From a checkpoint of a small image inpainting model: 40-pixel images, trained on photos of arthropod specimens (BIOSCAN-5M).
Rows from block 6 of a small image inpainting model, named by matrix and row number. Each number is 128 + 24 x the weight over its row's rms, rounded and kept within 0 to 255. All counts start at 0. Numbers have three digits each.
After each channel's rows are labels from the 100 images, of 14976, where the channel reaches its highest value: "strongest on" is what is common among them. Only what is clearly more common there than usual is listed. The data: photos of arthropod specimens (BIOSCAN-5M).
# conv: 3x3 conv (model.mid.0.conv.weight, 384x384x3x3, each kernel summed), inputs 96-191

conv.275:113149080124119136135117154156112098123061110128130094112165193155145138138167154128153134095138099094131129146119154153106125115140169132110128143118139178097106142188123094098155144105133127138115133111115164129125115103131132088169091111134148083110121123127128113132156158107086129142
strongest on: order Lepidoptera

conv.231:119140124099135117140130149144129140156156105094146154143178147127106131119117117123134130154099115109101115132157116175121119142119132106140114109099103125139118115154145149093163143117166115086150108130132189132136086087104126125153111123119118079119110099113166152125135141089100113106
strongest on: order Lepidoptera

conv.159:112140153096148122109098147138135095083120113093185141151129132138125141154122134067119098122107143110113093144134129112126094097134115090092120125128114160142120104123132139160137136145152142126180109110080152110153131121166159142130149137090127156156117110112096121094103128066142138100
strongest on: order Lepidoptera

conv.271:130134130078113122101112160144156123121130106134133149137140123146118112159139100161096118143140128144185118134122126096126129107126119110123126108138151101140104133109124123119127163117169101100114139083120107143117124145134148134169154142063119106086123106097114143102124098155168156080
strongest on: order Coleoptera

conv.19:127107156119093117146142113108135125113129126094141162149131099087145114133095114138111138103169142131175105117142119099148163127158111133101169130136138104077168100149129134137056147133110159134134108090158147120170075126141141170130126110107136112129108118127124084138085142143143141118
strongest on: order Coleoptera

conv.129:114117154141102157179102137131143127140111084163103098090160125149149156146119136155117139126106089113151142095110099142123146143130110070101145096111144116134122147105049120176140151129112143104173154115139128168109129125114163129141123160101150156145126113144134119162169138149144121111
strongest on: order Coleoptera

conv.10:131172114100169107093154142141146097093137133153121157146135100120164129128154114148089141104104159135153099100140134187124125117168132120157121135147128089142120131144133112113121111106123120131098090141167149111132151091133135141140159108109132145122118102136115087108163125157098121144
strongest on: order Coleoptera

conv.345:143126148114139115129147130140159105101103144110131114162125149100108131138137122125113127139099142116164141132122124139103129156153119140114118111114118119148072112081145105122103164139137089127121134158135097078125138162123139131162163151127075133098109138083156135044136095094148102121
strongest on: order Coleoptera

conv.87:165095086096105182129118110155100130107067122109153129144104145117088119140114106139131097090119110083155128136117140096158132130114139155121164135104130098132119129089136083134122139125148165102106115085116138130158096163146175146122117141115158149117099095130089179114145160095091155136
strongest on: order Lepidoptera

conv.344:150139158116146118139125137127103113122123127058142118159123081124092140114152126113145138121138172164116152131118123148138118159136138126101117117111122098144133095148155151113090136137177089132122170127156121132124120139125094142146130132122102099136112166131094161096177089107142121127
strongest on: order Coleoptera

conv.261:139156085099116158145066173145114103090119089100139113127118136108127185197142119133104134126128154058100119143114119103130160136155118092086108124096128124125113134146152114107162159085150146118128131116092136144139124117133094142125099128122149103137135138142090129127104127133123179115
strongest on: order Coleoptera

conv.128:102178118094169161148108131121149099108159112178134152143119118178174100144153148113085120134106103119167110133119109133108093130090123104102099148072153129124119102140133116157120118177155162093137148089127153124089117105118113156161073141084144141152139146130140170141117159125110113152
strongest on: order Lepidoptera

conv.196:130108107100154163104175114159153072120140123150158122144124123151136096100126100084095108142132142118143090139100146098149092131112128129131142156134154122138101157100122112115120147159134156136112151137133136130130160189128151125127150122110116153110098152095077128094105140090151144090
strongest on: order Lepidoptera

conv.313:121102085144138097121130163129123126098130104141138127107122189137166115125202178133154133132149090125131141141133134141142119110160154129139112083125150151144153142159124134112155105139108146140147127128108124163140091178137137092138107143122138142139140096135137100151113155148126174156
strongest on: order Coleoptera

conv.56:117100128141163139125140101118147084156138133189126150138112085122165127155159121115158138130147142174164116123127119124168123139145158133112139150116126108106138106157162119123119141147150110146129136114126117112127116149116122158134131106109113133161129079173156116137091166139072161142
strongest on: order Lepidoptera

conv.302:118090117147113151121144110146086131129125118165110116099143190167140107128176143139118122111112136096143148120107124113163136171102107115117153125131138093170103103123078125147097086144129125103142161087159120121106079166142110123147144143099138151152161092137176097129152134138115167161
strongest on: order Coleoptera

conv.221:103120116186145158125130129109091101133124102119112172110138150146065128092163115106140182110131154113133141107117105126174108141124143143118184164147137182106164166178132124114150104149162110136122165114148114128111097118150148130113124101134184101122131136184163154167135121130086154174
strongest on: order Lepidoptera

conv.294:132155136125132103133116100129132105118101139075135118151074106128103122102155140094151146104111133108126089119117157112106108115104163157107112114090118133151098086138138092115124136158165125205156141124101118111135149095127125082139117133078125182153098172150142132143108117081134094120
strongest on: order Lepidoptera

conv.166:120148111168131121099078131145100122147149118131132144155172178177158108131125138152090149107097171136117152157130115158153147154121158110117133149142117132151106160132141120164162116123142083117114131108148136152122065101110111069121116099118133093111148121153146145166120152138076138155
strongest on: order Lepidoptera

conv.225:091142112107134156110127170109085153112127157126119138150080138144104132144154147159097124114136145134079151126162148118150130152116130093116138116105180108095134138114122159137179053169118083120155090139099153191153125108130126146140136125131130096113112157140131161111173132079068097135
strongest on: order Coleoptera

conv.75:120146100129125118139165143135118140142106187133138139133120128096114169094171139143166109148144156157090129139108159107138086142139125115136117119123150155119134169125139170134136111111118113109130148145124113137142158123093111150115089108173123090135184150148176136145112087157111102134
strongest on: order Lepidoptera

conv.203:105110140137108118143101096087114120136143131147120097135064110129094111130106137126113130104121113099168080105127165126126154131100129136128140124119098111135143153140138115118138108138120151179122147155113157116145139146138116150115146113156158123160130128198106111111158161100126079139
strongest on: order Coleoptera

conv.265:145134122162152170129096153111125121123153129136140148134172123134105095130119127147160156112131138151139181165132108120127116138128141132146141135152154139078146132139134115088146110126168102149131146150169128157146121113120152115130096064138132067107084143112112127130159112108080167130
strongest on: order Lepidoptera

conv.198:119177107114147141088167119129161105138153153129095114140143079097163164148126087152140122106141157174129093149117109119133123104139151121103096129139127123121111080101146108124134145081165126146147144136109123097135182108141135124082146119124141157117088130107110109126129069123101132084
strongest on: order Lepidoptera

conv.65:159119131092123118140081166117150115161126130147128144139160115157117064111135137109134147132154106100184110120103146149150126126116174125095153162102135147150092131152163130094148151141180116171125134148117138106105110109152160152148147124119151124166117108129089130155125128138125125125
strongest on: order Coleoptera

conv.298:085122099158144153144103119152106118113147151149137144150143169131084113139106096130111129143099109110126136154134154108133093129118099144151105124088135156101135123175108147143154134135136103110105097127139119161135141125130182160122105122119068086118126155117145124157135097121134140123
strongest on: order Coleoptera

conv.135:157144132110132145117143139113100115155119164085101129161093088087151145156106136112134142136142140121071127122140105153120138133117137075139171107153115121164143059114133130092152112119141135088153107138126130143153132148092127148120124136121152158143136113123105170123153103124138122150
strongest on: order Coleoptera

conv.359:116108134116149131139098124137118094100132149144109109118109072140144144163155159131137183155148135114129160118103118118145111165130156092155142126148053135136140123144130095097153099109144175096123138166124128135132148126115152129098145135137133118106161129126078100136183105127115113131
strongest on: order Coleoptera

conv.46:150108087148149097125114142058113111156128132138094158130187150111137143132154164122132105158128133121125129127073174168130154140115147116114163169091116117100173135131126118137132111147143141101109173133139142113131138109114131103126121142129162114133097102143133113139146173094116128202
strongest on: order Lepidoptera

conv.105:165105168157141120128113131127122107119175138134183110133090135158095074142134085127120133144143151133123173120122090114107133110144135128133113168105147128130147130119140109164126093165163083104165129166135126157135117106151131150138149123127159114140108126141095087136169129068081168137
strongest on: order Coleoptera

conv.219:148103169112122100161116135123129110137093125146169141186093129142112087111109181156111101108095116116116114154121123107120129124145163164134119117124136113102119142125127107166142173123189141147088114098155145143132137148168155150126107145100145118146131135087146143124161155113110164115
strongest on: order Coleoptera