Weights of a small image inpainting model.
Model: 40-pixel images, arch unet, norm batchnorm, activation elu, widths [96, 96, 192, 384].
Training: normuon at rate 0.025, 8100 steps, batches of 128.
Data: 48750 training examples, 21.3 epochs.
Rows from block 7 of a small image inpainting model, named by matrix and row number. Each number is 50 + 10 x the weight over its row's rms, rounded and kept within 0 to 99. All counts start at 0. After the name is the row's rms in percent of the matrix's.
After each channel's rows are labels from the 100 images, of 14976, where the channel reaches its highest value: "top examples" is what is common among them. Only what is clearly more common there than usual is listed. The data: photos of arthropod specimens (BIOSCAN-5M).
# conv: 3x3 conv (model.mid.1.conv.weight, 384x384x3x3, each kernel summed), inputs 0-127

conv.237 105:60 54 45 41 59 54 51 51 57 58 45 48 50 63 46 59 61 64 70 16 62 44 49 46 49 69 66 55 54 55 55 52 48 52 47 56 53 63 50 65 43 49 47 32 56 48 20 39 27 39 34 53 63 70 49 38 38 46 52 56 54 59 58 45 63 53 50 40 39 48 53 45 57 49 30 55 41 30 42 55 51 39 45 45 52 33 41 22 60 33 51 43 45 45 43 66 49 55 60 57 43 59 48 48 59 55 49 72 54 59 50 60 54 47 51 50 43 51 39 49 41 47 50 46 57 34 53 51
top examples: order Lepidoptera

conv.87 107:37 31 34 38 34 35 41 41 19 54 44 40 33 45 45 56 46 59 48 55 35 51 44 46 50 36 41 38 59 43 40 50 36 60 57 40 53 25 38 36 45 59 49 62 58 62 43 43 46 43 47 41 50 45 29 48 49 41 38 28 41 62 46 40 41 54 57 57 38 49 49 28 40 47 60 31 57 41 50 49 46 66 45 47 52 51 58 50 32 45 66 63 43 20 54 60 38 37 46 53 42 40 62 55 49 45 39 46 41 44 45 32 42 65 32 51 50 52 50 63 54 50 46 41 36 55 51 67
top examples: order Coleoptera

conv.167 102:53 67 58 51 52 42 46 51 48 35 49 58 53 52 52 52 29 45 57 47 39 33 45 43 45 65 53 27 63 35 50 35 46 50 19 39 54 65 42 47 58 53 45 42 49 53 45 50 34 39 40 60 55 58 27 49 57 59 43 48 58 61 51 55 46 62 41 51 41 44 39 43 45 47 51 43 42 57 57 25 47 56 46 50 63 46 35 72 47 30 62 43 59 57 57 38 33 47 43 38 63 50 64 29 47 34 48 64 43 41 38 52 45 42 52 67 48 58 53 70 40 36 43 36 53 50 36 36
top examples: order Lepidoptera

conv.38 095:32 47 37 45 51 60 45 62 60 27 29 50 50 33 60 50 49 57 33 51 64 49 50 48 47 54 41 56 57 50 50 25 42 40 54 45 42 44 40 44 31 40 54 50 54 62 55 68 57 55 32 53 24 54 26 59 61 31 45 48 47 54 40 69 33 37 44 49 47 28 65 49 53 42 47 61 31 60 35 58 42 52 36 53 36 43 45 47 33 55 51 57 40 42 40 49 40 52 66 46 47 48 67 32 51 46 46 46 53 53 54 53 40 43 34 49 28 53 43 33 50 39 58 44 51 42 62 42
top examples: order Lepidoptera

conv.316 105:55 54 22 43 38 48 60 55 41 33 61 61 54 49 50 43 43 60 60 54 57 16 40 47 32 41 50 29 59 48 54 32 34 65 28 56 43 46 40 54 42 62 35 45 46 46 60 54 38 39 29 51 62 51 48 49 37 41 45 45 51 26 67 59 51 52 68 38 42 56 34 44 69 43 45 34 41 44 53 61 55 50 47 50 36 43 50 42 48 42 59 60 53 49 31 58 47 43 64 42 40 42 58 54 42 48 38 56 55 54 51 35 49 44 39 45 50 40 54 46 36 39 47 37 35 38 55 29
top examples: order Lepidoptera

conv.68 103:42 49 61 44 37 42 62 68 61 48 39 59 51 54 34 58 80 62 48 44 44 66 50 54 58 54 62 58 53 56 57 63 58 54 70 48 47 45 66 52 46 54 42 43 31 41 46 67 74 65 50 62 43 46 64 45 55 40 55 41 60 51 71 48 63 53 48 40 46 47 51 54 54 61 50 44 57 41 60 48 55 48 47 54 51 54 41 43 43 52 56 66 28 54 47 60 57 53 53 59 38 45 51 47 50 68 49 34 45 49 48 55 51 46 28 36 53 47 58 39 56 38 29 58 40 62 55 62
top examples: order Coleoptera

conv.182 096:54 32 61 25 47 54 74 58 31 40 58 46 57 58 36 47 58 47 44 50 51 41 47 69 67 50 44 36 54 61 51 42 49 56 55 54 45 49 30 49 46 44 47 37 42 55 54 49 50 31 59 57 58 41 54 54 48 56 47 60 53 46 49 47 48 72 58 50 44 55 63 50 78 47 38 48 44 33 51 42 42 55 53 40 20 35 55 66 68 57 72 47 42 60 36 42 68 50 63 56 40 39 35 42 45 43 42 41 44 66 57 42 34 47 63 45 59 34 49 46 53 61 42 64 44 69 40 64
top examples: order Coleoptera

conv.206 101:33 60 62 45 43 64 40 42 32 55 50 49 54 35 54 39 63 47 42 63 42 45 46 56 43 55 59 67 30 47 50 34 50 42 75 46 48 51 31 36 34 60 53 42 50 43 65 37 45 59 51 38 22 49 53 47 54 35 48 48 45 52 47 55 40 30 59 48 39 42 58 46 37 38 35 51 42 56 51 50 63 49 45 45 30 54 51 42 54 59 29 35 44 48 47 37 48 48 62 34 46 52 44 59 39 51 51 40 51 44 41 41 29 31 47 48 47 32 65 54 52 56 49 73 45 40 53 39
top examples: order Coleoptera

conv.101 092:42 44 57 54 49 50 60 78 61 56 53 59 44 47 49 49 44 65 60 50 46 51 46 55 45 54 64 31 37 74 47 62 48 53 45 31 48 60 52 51 50 76 41 56 47 44 48 49 36 37 64 52 59 34 44 40 56 43 66 54 51 57 49 54 38 50 37 37 43 56 51 61 52 39 43 30 36 61 49 66 54 58 72 60 68 66 53 50 34 45 40 65 60 44 48 59 40 63 45 81 42 64 54 46 44 46 56 64 33 66 71 53 66 31 38 45 38 53 47 48 59 40 32 43 40 59 53 46
top examples: order Coleoptera; order Lepidoptera

conv.153 105:60 67 63 40 43 50 52 26 48 49 47 58 50 31 68 43 64 38 71 51 63 46 55 56 54 41 60 57 45 55 40 43 49 56 56 58 54 33 49 64 39 59 44 21 61 52 38 46 40 59 37 43 51 51 51 48 31 55 51 58 27 43 35 45 54 52 46 37 33 50 54 37 60 36 38 55 36 55 61 65 46 70 45 51 41 48 61 68 48 62 33 36 35 51 62 50 45 59 57 39 61 62 43 42 56 43 37 54 42 69 30 58 58 54 57 44 49 60 31 45 32 53 47 55 48 47 42 48
top examples: order Lepidoptera

conv.155 096:47 54 45 43 53 51 40 36 53 53 47 50 65 51 57 64 39 65 55 45 51 53 50 60 43 52 58 44 47 59 63 60 61 62 40 46 51 50 74 49 57 55 55 37 57 33 48 53 50 31 50 67 44 49 67 56 40 55 52 62 25 56 49 41 59 62 65 46 39 60 71 57 45 51 28 46 37 54 65 49 69 61 56 62 40 62 53 33 42 49 48 47 58 45 46 53 48 47 27 61 33 50 45 39 48 44 43 41 42 63 55 34 48 77 58 41 43 41 49 47 55 47 41 46 49 41 47 52
top examples: order Hymenoptera

conv.79 096:53 41 58 57 57 35 37 69 42 51 38 53 41 33 37 48 48 59 51 50 60 49 35 68 43 49 57 51 38 54 50 38 36 53 47 54 50 62 58 51 45 60 42 44 43 38 38 56 34 40 31 46 52 49 48 45 50 31 56 29 47 40 56 48 72 47 49 53 55 33 54 37 52 53 44 39 42 70 53 63 70 63 71 44 38 54 47 51 48 55 52 51 50 36 48 51 44 39 40 36 47 46 34 36 55 54 55 46 61 55 47 43 53 58 47 56 42 40 53 43 42 45 44 59 51 31 40 36
top examples: order Coleoptera

conv.250 089:37 50 50 33 52 52 40 51 48 45 40 48 72 44 57 36 44 62 43 57 40 54 70 45 65 56 61 60 46 59 57 60 42 62 47 52 38 47 47 55 51 33 44 67 63 32 49 55 34 52 39 61 40 59 35 59 57 39 27 51 44 55 51 45 43 41 43 33 48 38 50 53 59 58 46 58 58 44 45 55 51 61 62 54 25 35 31 48 44 52 70 40 47 42 42 40 46 58 66 42 47 47 50 32 59 60 41 30 36 48 53 65 19 71 39 38 59 37 41 39 40 40 48 54 51 42 60 51
top examples: order Coleoptera

conv.92 086:44 59 39 68 43 51 40 58 70 60 54 58 61 39 43 54 45 35 59 54 39 59 39 59 53 61 64 39 46 48 53 44 54 55 50 56 54 51 42 63 56 51 40 41 48 39 45 49 45 53 51 37 52 30 54 66 41 57 63 51 49 60 60 65 30 62 40 56 60 38 47 40 38 47 65 48 42 66 74 58 71 50 39 61 55 32 40 67 42 58 37 47 42 41 56 69 60 59 45 47 58 47 56 36 56 72 60 34 65 55 33 54 54 50 52 68 43 74 61 60 35 44 66 50 61 48 57 35
top examples: order Coleoptera

conv.180 099:51 67 44 54 47 50 52 72 61 47 70 41 52 43 42 57 45 71 56 61 54 40 47 45 53 61 57 57 62 57 44 51 45 54 38 68 45 47 65 49 47 44 53 63 50 48 45 63 53 41 58 50 37 45 43 57 63 38 66 61 56 50 39 41 51 69 40 42 55 58 62 60 58 44 41 55 60 35 71 55 48 51 41 67 50 33 36 54 34 53 54 39 50 55 56 36 37 41 43 33 52 49 52 47 60 57 61 40 56 45 55 48 47 52 41 44 36 36 47 70 57 45 39 62 44 52 36 23
top examples: order Lepidoptera

conv.83 094:42 44 51 56 52 60 49 39 37 63 54 37 63 59 46 59 49 69 56 60 53 43 51 46 30 64 43 61 62 58 39 59 54 67 48 51 47 53 64 38 44 62 58 58 66 49 50 54 59 64 36 43 53 40 52 78 31 50 39 55 64 56 40 51 66 53 49 48 67 46 48 59 48 47 52 42 66 59 28 52 56 55 46 74 44 50 40 62 35 42 36 54 66 43 51 34 47 62 68 47 43 53 65 50 63 39 60 57 54 60 71 47 58 60 48 46 48 51 59 36 58 38 51 36 49 66 51 35
top examples: order Coleoptera

conv.80 104:50 56 46 53 44 41 55 61 80 46 56 42 35 55 44 53 55 62 52 40 56 46 41 33 45 51 42 57 46 56 41 67 50 34 38 39 52 57 61 41 64 56 45 59 33 56 58 50 52 48 60 56 46 55 38 51 67 29 43 56 52 47 66 63 53 57 46 58 38 34 58 45 49 46 54 39 47 50 63 32 37 55 54 67 59 55 27 42 47 55 63 42 48 60 52 53 64 56 61 57 47 53 65 43 45 52 50 25 60 68 45 40 56 43 62 46 56 49 44 62 43 50 47 63 56 57 42 44
top examples: order Lepidoptera

conv.382 094:48 45 48 48 34 49 70 66 61 56 43 35 48 51 66 33 44 67 41 47 49 46 59 62 47 35 33 39 56 54 56 62 46 64 37 52 50 46 64 54 63 47 44 40 52 43 63 66 52 49 40 50 39 40 57 55 43 52 60 62 44 33 54 53 53 40 57 41 42 56 45 50 51 45 49 53 40 38 50 45 55 69 50 56 30 44 54 42 39 40 60 57 67 71 41 58 48 48 47 50 45 33 70 53 57 53 69 31 45 43 61 43 43 49 33 43 51 47 54 59 36 56 47 55 48 50 37 60
top examples: order Coleoptera

conv.76 100:57 70 54 51 49 38 43 56 53 48 31 45 50 54 40 51 54 74 34 47 46 32 57 43 55 58 61 69 53 39 54 56 37 43 53 40 41 41 64 55 57 47 39 50 52 46 64 55 56 54 45 56 55 57 41 59 53 61 51 61 72 31 56 34 47 49 50 29 32 70 48 53 49 52 25 49 55 42 54 44 49 39 62 59 72 43 52 49 49 53 52 30 61 58 42 49 50 55 40 51 35 52 55 39 64 61 42 50 58 41 61 60 42 50 56 54 42 37 46 41 59 42 48 60 52 31 28 49
top examples: order Lepidoptera

conv.197 105:49 53 56 47 44 66 45 53 66 61 39 47 46 48 57 37 60 57 50 30 44 46 57 33 48 53 64 52 64 44 45 51 46 49 43 67 55 51 63 53 41 55 45 50 47 55 33 64 59 46 39 49 58 50 62 63 42 56 51 53 47 37 43 61 52 53 50 39 60 48 44 42 58 58 45 46 57 48 54 67 49 66 59 42 43 43 51 45 47 41 69 36 49 51 53 52 46 68 37 42 52 54 69 48 68 63 51 43 46 78 68 47 58 44 56 49 62 46 37 54 42 51 63 77 54 60 39 42
top examples: order Coleoptera

conv.97 087:65 57 68 52 57 39 50 46 42 26 40 38 36 50 58 65 49 47 44 51 34 42 49 67 59 63 50 63 64 46 41 35 37 54 53 55 64 57 52 72 48 64 55 39 60 52 48 42 60 47 49 51 55 66 45 48 56 52 66 46 64 41 45 65 52 46 54 45 71 32 55 48 43 53 62 58 45 57 62 42 49 47 61 41 56 50 31 43 29 64 50 41 57 51 49 60 53 65 63 47 65 58 43 14 53 50 59 53 36 43 48 37 33 56 60 69 53 50 52 45 46 44 60 37 43 42 42 48
top examples: order Coleoptera

conv.132 091:48 27 55 56 52 22 66 48 52 35 55 46 59 50 52 49 34 30 39 42 60 46 41 54 39 46 28 52 51 46 43 60 38 50 48 41 54 42 47 45 45 37 46 46 49 42 57 49 46 34 54 49 58 35 38 44 58 47 43 72 23 33 49 41 62 62 49 64 56 48 54 51 42 51 51 44 56 49 44 47 40 32 22 42 40 44 48 45 43 51 67 63 43 45 49 40 50 45 49 54 64 46 33 47 45 45 51 33 35 38 50 48 48 60 48 22 57 24 45 46 64 34 47 42 52 42 32 37
top examples: order Coleoptera

conv.348 091:46 35 67 45 38 36 58 53 50 57 54 37 51 55 48 44 56 61 45 46 55 47 52 47 47 39 40 42 29 52 39 38 60 60 46 56 52 29 50 47 48 54 38 54 58 31 53 71 68 46 40 35 47 39 57 46 51 45 44 65 37 32 61 45 50 38 48 40 38 68 43 40 61 18 53 53 50 44 45 38 65 52 43 54 59 38 48 70 63 41 61 56 43 51 47 59 61 55 41 44 49 35 51 51 36 53 44 37 56 46 46 51 40 43 44 27 52 44 58 39 47 64 32 69 42 50 51 50
top examples: order Coleoptera

conv.187 099:42 40 56 38 51 51 49 40 58 44 43 43 61 68 57 45 42 63 48 49 64 48 51 52 55 59 60 46 64 45 55 73 57 47 61 54 43 38 56 47 56 30 47 31 43 43 53 39 37 48 42 53 56 42 52 59 50 41 48 36 47 43 61 48 54 57 53 35 50 45 53 51 48 53 71 60 40 58 53 50 55 42 49 57 40 37 48 54 43 50 68 49 27 58 48 48 52 41 50 49 36 71 47 53 52 55 52 60 58 60 51 39 55 65 52 50 53 44 43 68 51 61 47 46 48 44 45 56
top examples: order Coleoptera

conv.186 103:64 55 63 57 49 52 53 50 39 44 63 55 27 45 54 54 46 51 59 43 58 58 50 50 57 40 35 50 56 38 54 56 51 53 42 43 41 34 63 50 56 39 64 51 63 40 41 49 58 51 49 48 59 46 69 47 58 54 64 57 49 50 50 33 56 53 46 50 49 51 34 50 60 41 44 53 39 35 50 65 48 41 65 46 61 63 66 51 75 44 57 44 58 62 41 50 54 55 38 63 46 57 34 47 51 43 43 44 34 59 49 32 44 65 54 53 60 43 55 61 54 51 17 47 24 53 35 46
top examples: order Coleoptera

conv.195 095:55 45 63 32 47 41 75 60 43 56 58 26 54 63 49 52 42 46 36 47 45 54 55 62 35 54 55 59 66 63 51 52 55 23 47 51 41 52 41 59 33 40 51 38 54 36 50 55 37 56 40 37 35 49 55 51 37 59 53 48 41 59 35 61 47 57 56 49 38 30 52 45 65 48 63 51 59 45 48 57 36 30 34 53 31 45 65 57 38 40 42 53 42 60 50 52 42 56 59 44 47 55 57 52 60 29 49 52 49 47 50 43 49 46 45 38 55 44 44 56 57 37 48 72 40 55 50 52
top examples: order Coleoptera

conv.326 110:59 55 51 52 50 46 40 59 63 49 50 59 39 67 43 55 47 53 44 41 62 43 51 57 53 59 45 38 56 69 55 62 24 49 18 66 59 44 50 49 62 65 54 48 34 53 38 65 46 31 56 47 49 48 47 43 53 72 42 36 70 39 51 45 50 64 38 42 48 59 50 56 53 43 60 52 50 39 47 56 52 48 53 48 41 62 60 50 52 31 57 59 53 58 56 66 55 52 41 45 57 46 63 62 70 56 45 51 48 41 62 45 51 39 59 64 66 45 39 53 58 36 33 58 52 63 57 38
top examples: order Lepidoptera

conv.170 090:54 31 54 53 46 56 42 72 55 41 60 47 43 60 58 42 35 52 62 44 69 49 46 63 39 38 42 40 53 60 48 67 43 58 27 48 43 34 46 51 38 38 44 51 54 37 49 60 50 49 41 48 52 44 43 50 47 58 61 61 54 44 46 37 45 64 43 38 44 63 56 47 44 50 35 47 62 51 57 47 43 60 48 58 53 56 50 35 51 44 61 53 65 51 28 42 47 42 45 30 46 61 31 59 63 47 44 58 62 60 61 61 50 47 63 48 72 32 48 55 43 39 37 68 48 47 48 54
top examples: order Coleoptera

conv.366 115:50 51 39 41 45 57 38 45 53 25 33 54 53 42 56 76 51 56 60 62 54 46 45 55 52 45 34 35 35 40 51 42 36 52 53 52 46 42 50 52 51 51 51 34 56 62 62 66 20 47 39 53 32 53 50 50 36 41 63 31 52 65 42 49 53 54 45 40 45 45 44 34 33 58 46 44 50 42 53 57 63 54 52 66 41 58 31 33 32 62 66 47 38 33 65 55 55 41 43 59 47 51 44 47 39 49 49 28 61 41 43 52 60 65 42 54 47 37 52 44 37 50 55 52 55 39 58 62
top examples: order Coleoptera; family Throscidae

conv.344 093:53 43 57 51 55 57 58 50 65 58 57 42 58 47 71 43 53 46 51 52 43 64 61 44 52 25 60 36 38 49 43 54 61 47 37 61 58 45 61 43 50 43 48 60 51 30 39 51 58 63 62 45 55 50 70 67 57 39 68 37 35 40 47 46 46 42 60 44 48 49 44 58 64 45 37 43 49 41 52 41 54 53 40 56 42 48 52 40 46 36 56 37 48 50 57 47 57 66 40 56 48 49 65 63 39 45 75 37 60 58 45 64 43 41 41 60 42 54 39 59 35 40 46 49 50 49 38 48
top examples: order Lepidoptera

conv.115 101:48 48 44 50 51 33 42 51 35 54 46 62 53 34 49 44 51 63 67 44 36 48 47 56 54 52 51 51 22 33 59 35 58 53 73 54 49 40 62 50 38 46 34 39 58 61 50 50 51 49 57 41 47 34 63 58 62 48 53 45 33 39 41 64 37 50 44 48 32 50 48 38 55 16 62 55 50 65 56 54 49 59 41 55 38 47 39 62 67 51 54 33 54 38 58 48 53 48 37 46 47 47 46 42 51 48 35 56 50 47 44 44 40 53 62 29 44 46 41 48 34 41 37 54 58 47 56 37
top examples: order Lepidoptera

conv.267 094:60 67 52 48 47 69 54 60 42 66 57 56 65 46 30 57 47 63 50 60 46 50 44 55 62 53 79 54 31 46 57 58 55 53 48 55 43 64 60 48 59 51 45 45 37 31 58 61 64 38 45 49 40 38 64 64 52 37 56 62 36 48 48 52 51 46 45 65 53 52 54 56 65 45 49 59 46 36 44 45 75 49 49 62 69 58 45 57 53 61 58 25 33 54 47 56 65 71 39 46 62 61 69 39 49 47 54 44 59 50 51 65 55 48 49 40 53 70 36 71 36 52 54 57 43 57 44 49
top examples: order Lepidoptera

conv.260 101:46 55 55 52 46 37 59 46 70 46 38 52 30 70 60 51 56 32 29 47 50 61 61 49 37 60 52 62 57 34 44 50 50 47 58 43 40 44 42 66 48 38 45 63 36 67 36 70 57 53 34 48 50 49 59 47 39 56 47 33 51 44 53 48 50 32 26 36 43 47 34 59 45 44 54 59 48 50 54 50 39 35 70 47 48 46 54 54 59 57 49 33 48 57 55 51 65 56 44 50 56 59 36 32 38 45 35 44 28 47 35 53 33 50 34 59 56 45 46 58 40 34 48 62 42 45 49 56
top examples: order Lepidoptera

conv.277 102:51 42 58 42 59 54 43 48 43 48 45 58 54 62 50 64 73 51 44 48 52 63 68 68 52 60 59 59 59 65 54 56 50 42 67 53 36 50 49 55 47 52 62 38 53 40 35 73 39 52 63 56 50 44 47 38 72 58 43 48 38 57 46 23 49 59 47 45 68 49 45 45 36 61 49 62 40 50 47 53 48 55 54 49 35 65 67 53 57 49 37 40 52 66 45 42 54 74 75 65 50 63 48 48 51 49 39 63 32 52 41 54 54 74 50 45 59 42 39 51 51 41 44 49 51 45 46 57
top examples: order Coleoptera

conv.88 110:42 45 71 40 51 66 52 66 48 49 71 28 46 52 51 37 54 32 45 49 38 41 48 71 56 53 33 56 38 65 65 46 41 55 55 58 48 51 41 61 46 60 31 59 50 43 38 57 51 45 57 51 56 37 49 48 45 47 49 51 66 53 52 40 47 50 58 57 53 67 74 53 62 60 57 49 50 46 44 58 52 50 54 45 56 59 47 32 56 55 41 67 47 59 58 71 41 53 23 65 43 49 48 56 62 67 74 47 57 39 32 51 54 42 61 55 53 47 56 32 57 63 40 59 42 50 39 40
top examples: order Coleoptera

conv.39 100:47 48 50 41 35 61 79 59 55 55 38 40 60 68 57 48 53 59 61 44 63 45 43 48 66 47 46 47 63 55 46 55 41 46 62 48 64 53 48 63 54 36 27 51 42 40 48 55 37 49 48 54 62 47 42 57 50 48 48 38 52 48 60 46 46 57 54 30 65 59 62 25 71 48 61 45 35 55 41 60 54 61 43 50 50 48 58 66 46 45 51 74 41 49 56 60 41 36 41 52 57 52 48 41 54 49 48 50 49 60 75 42 63 46 59 50 59 22 54 31 66 59 62 59 50 49 41 68
top examples: order Coleoptera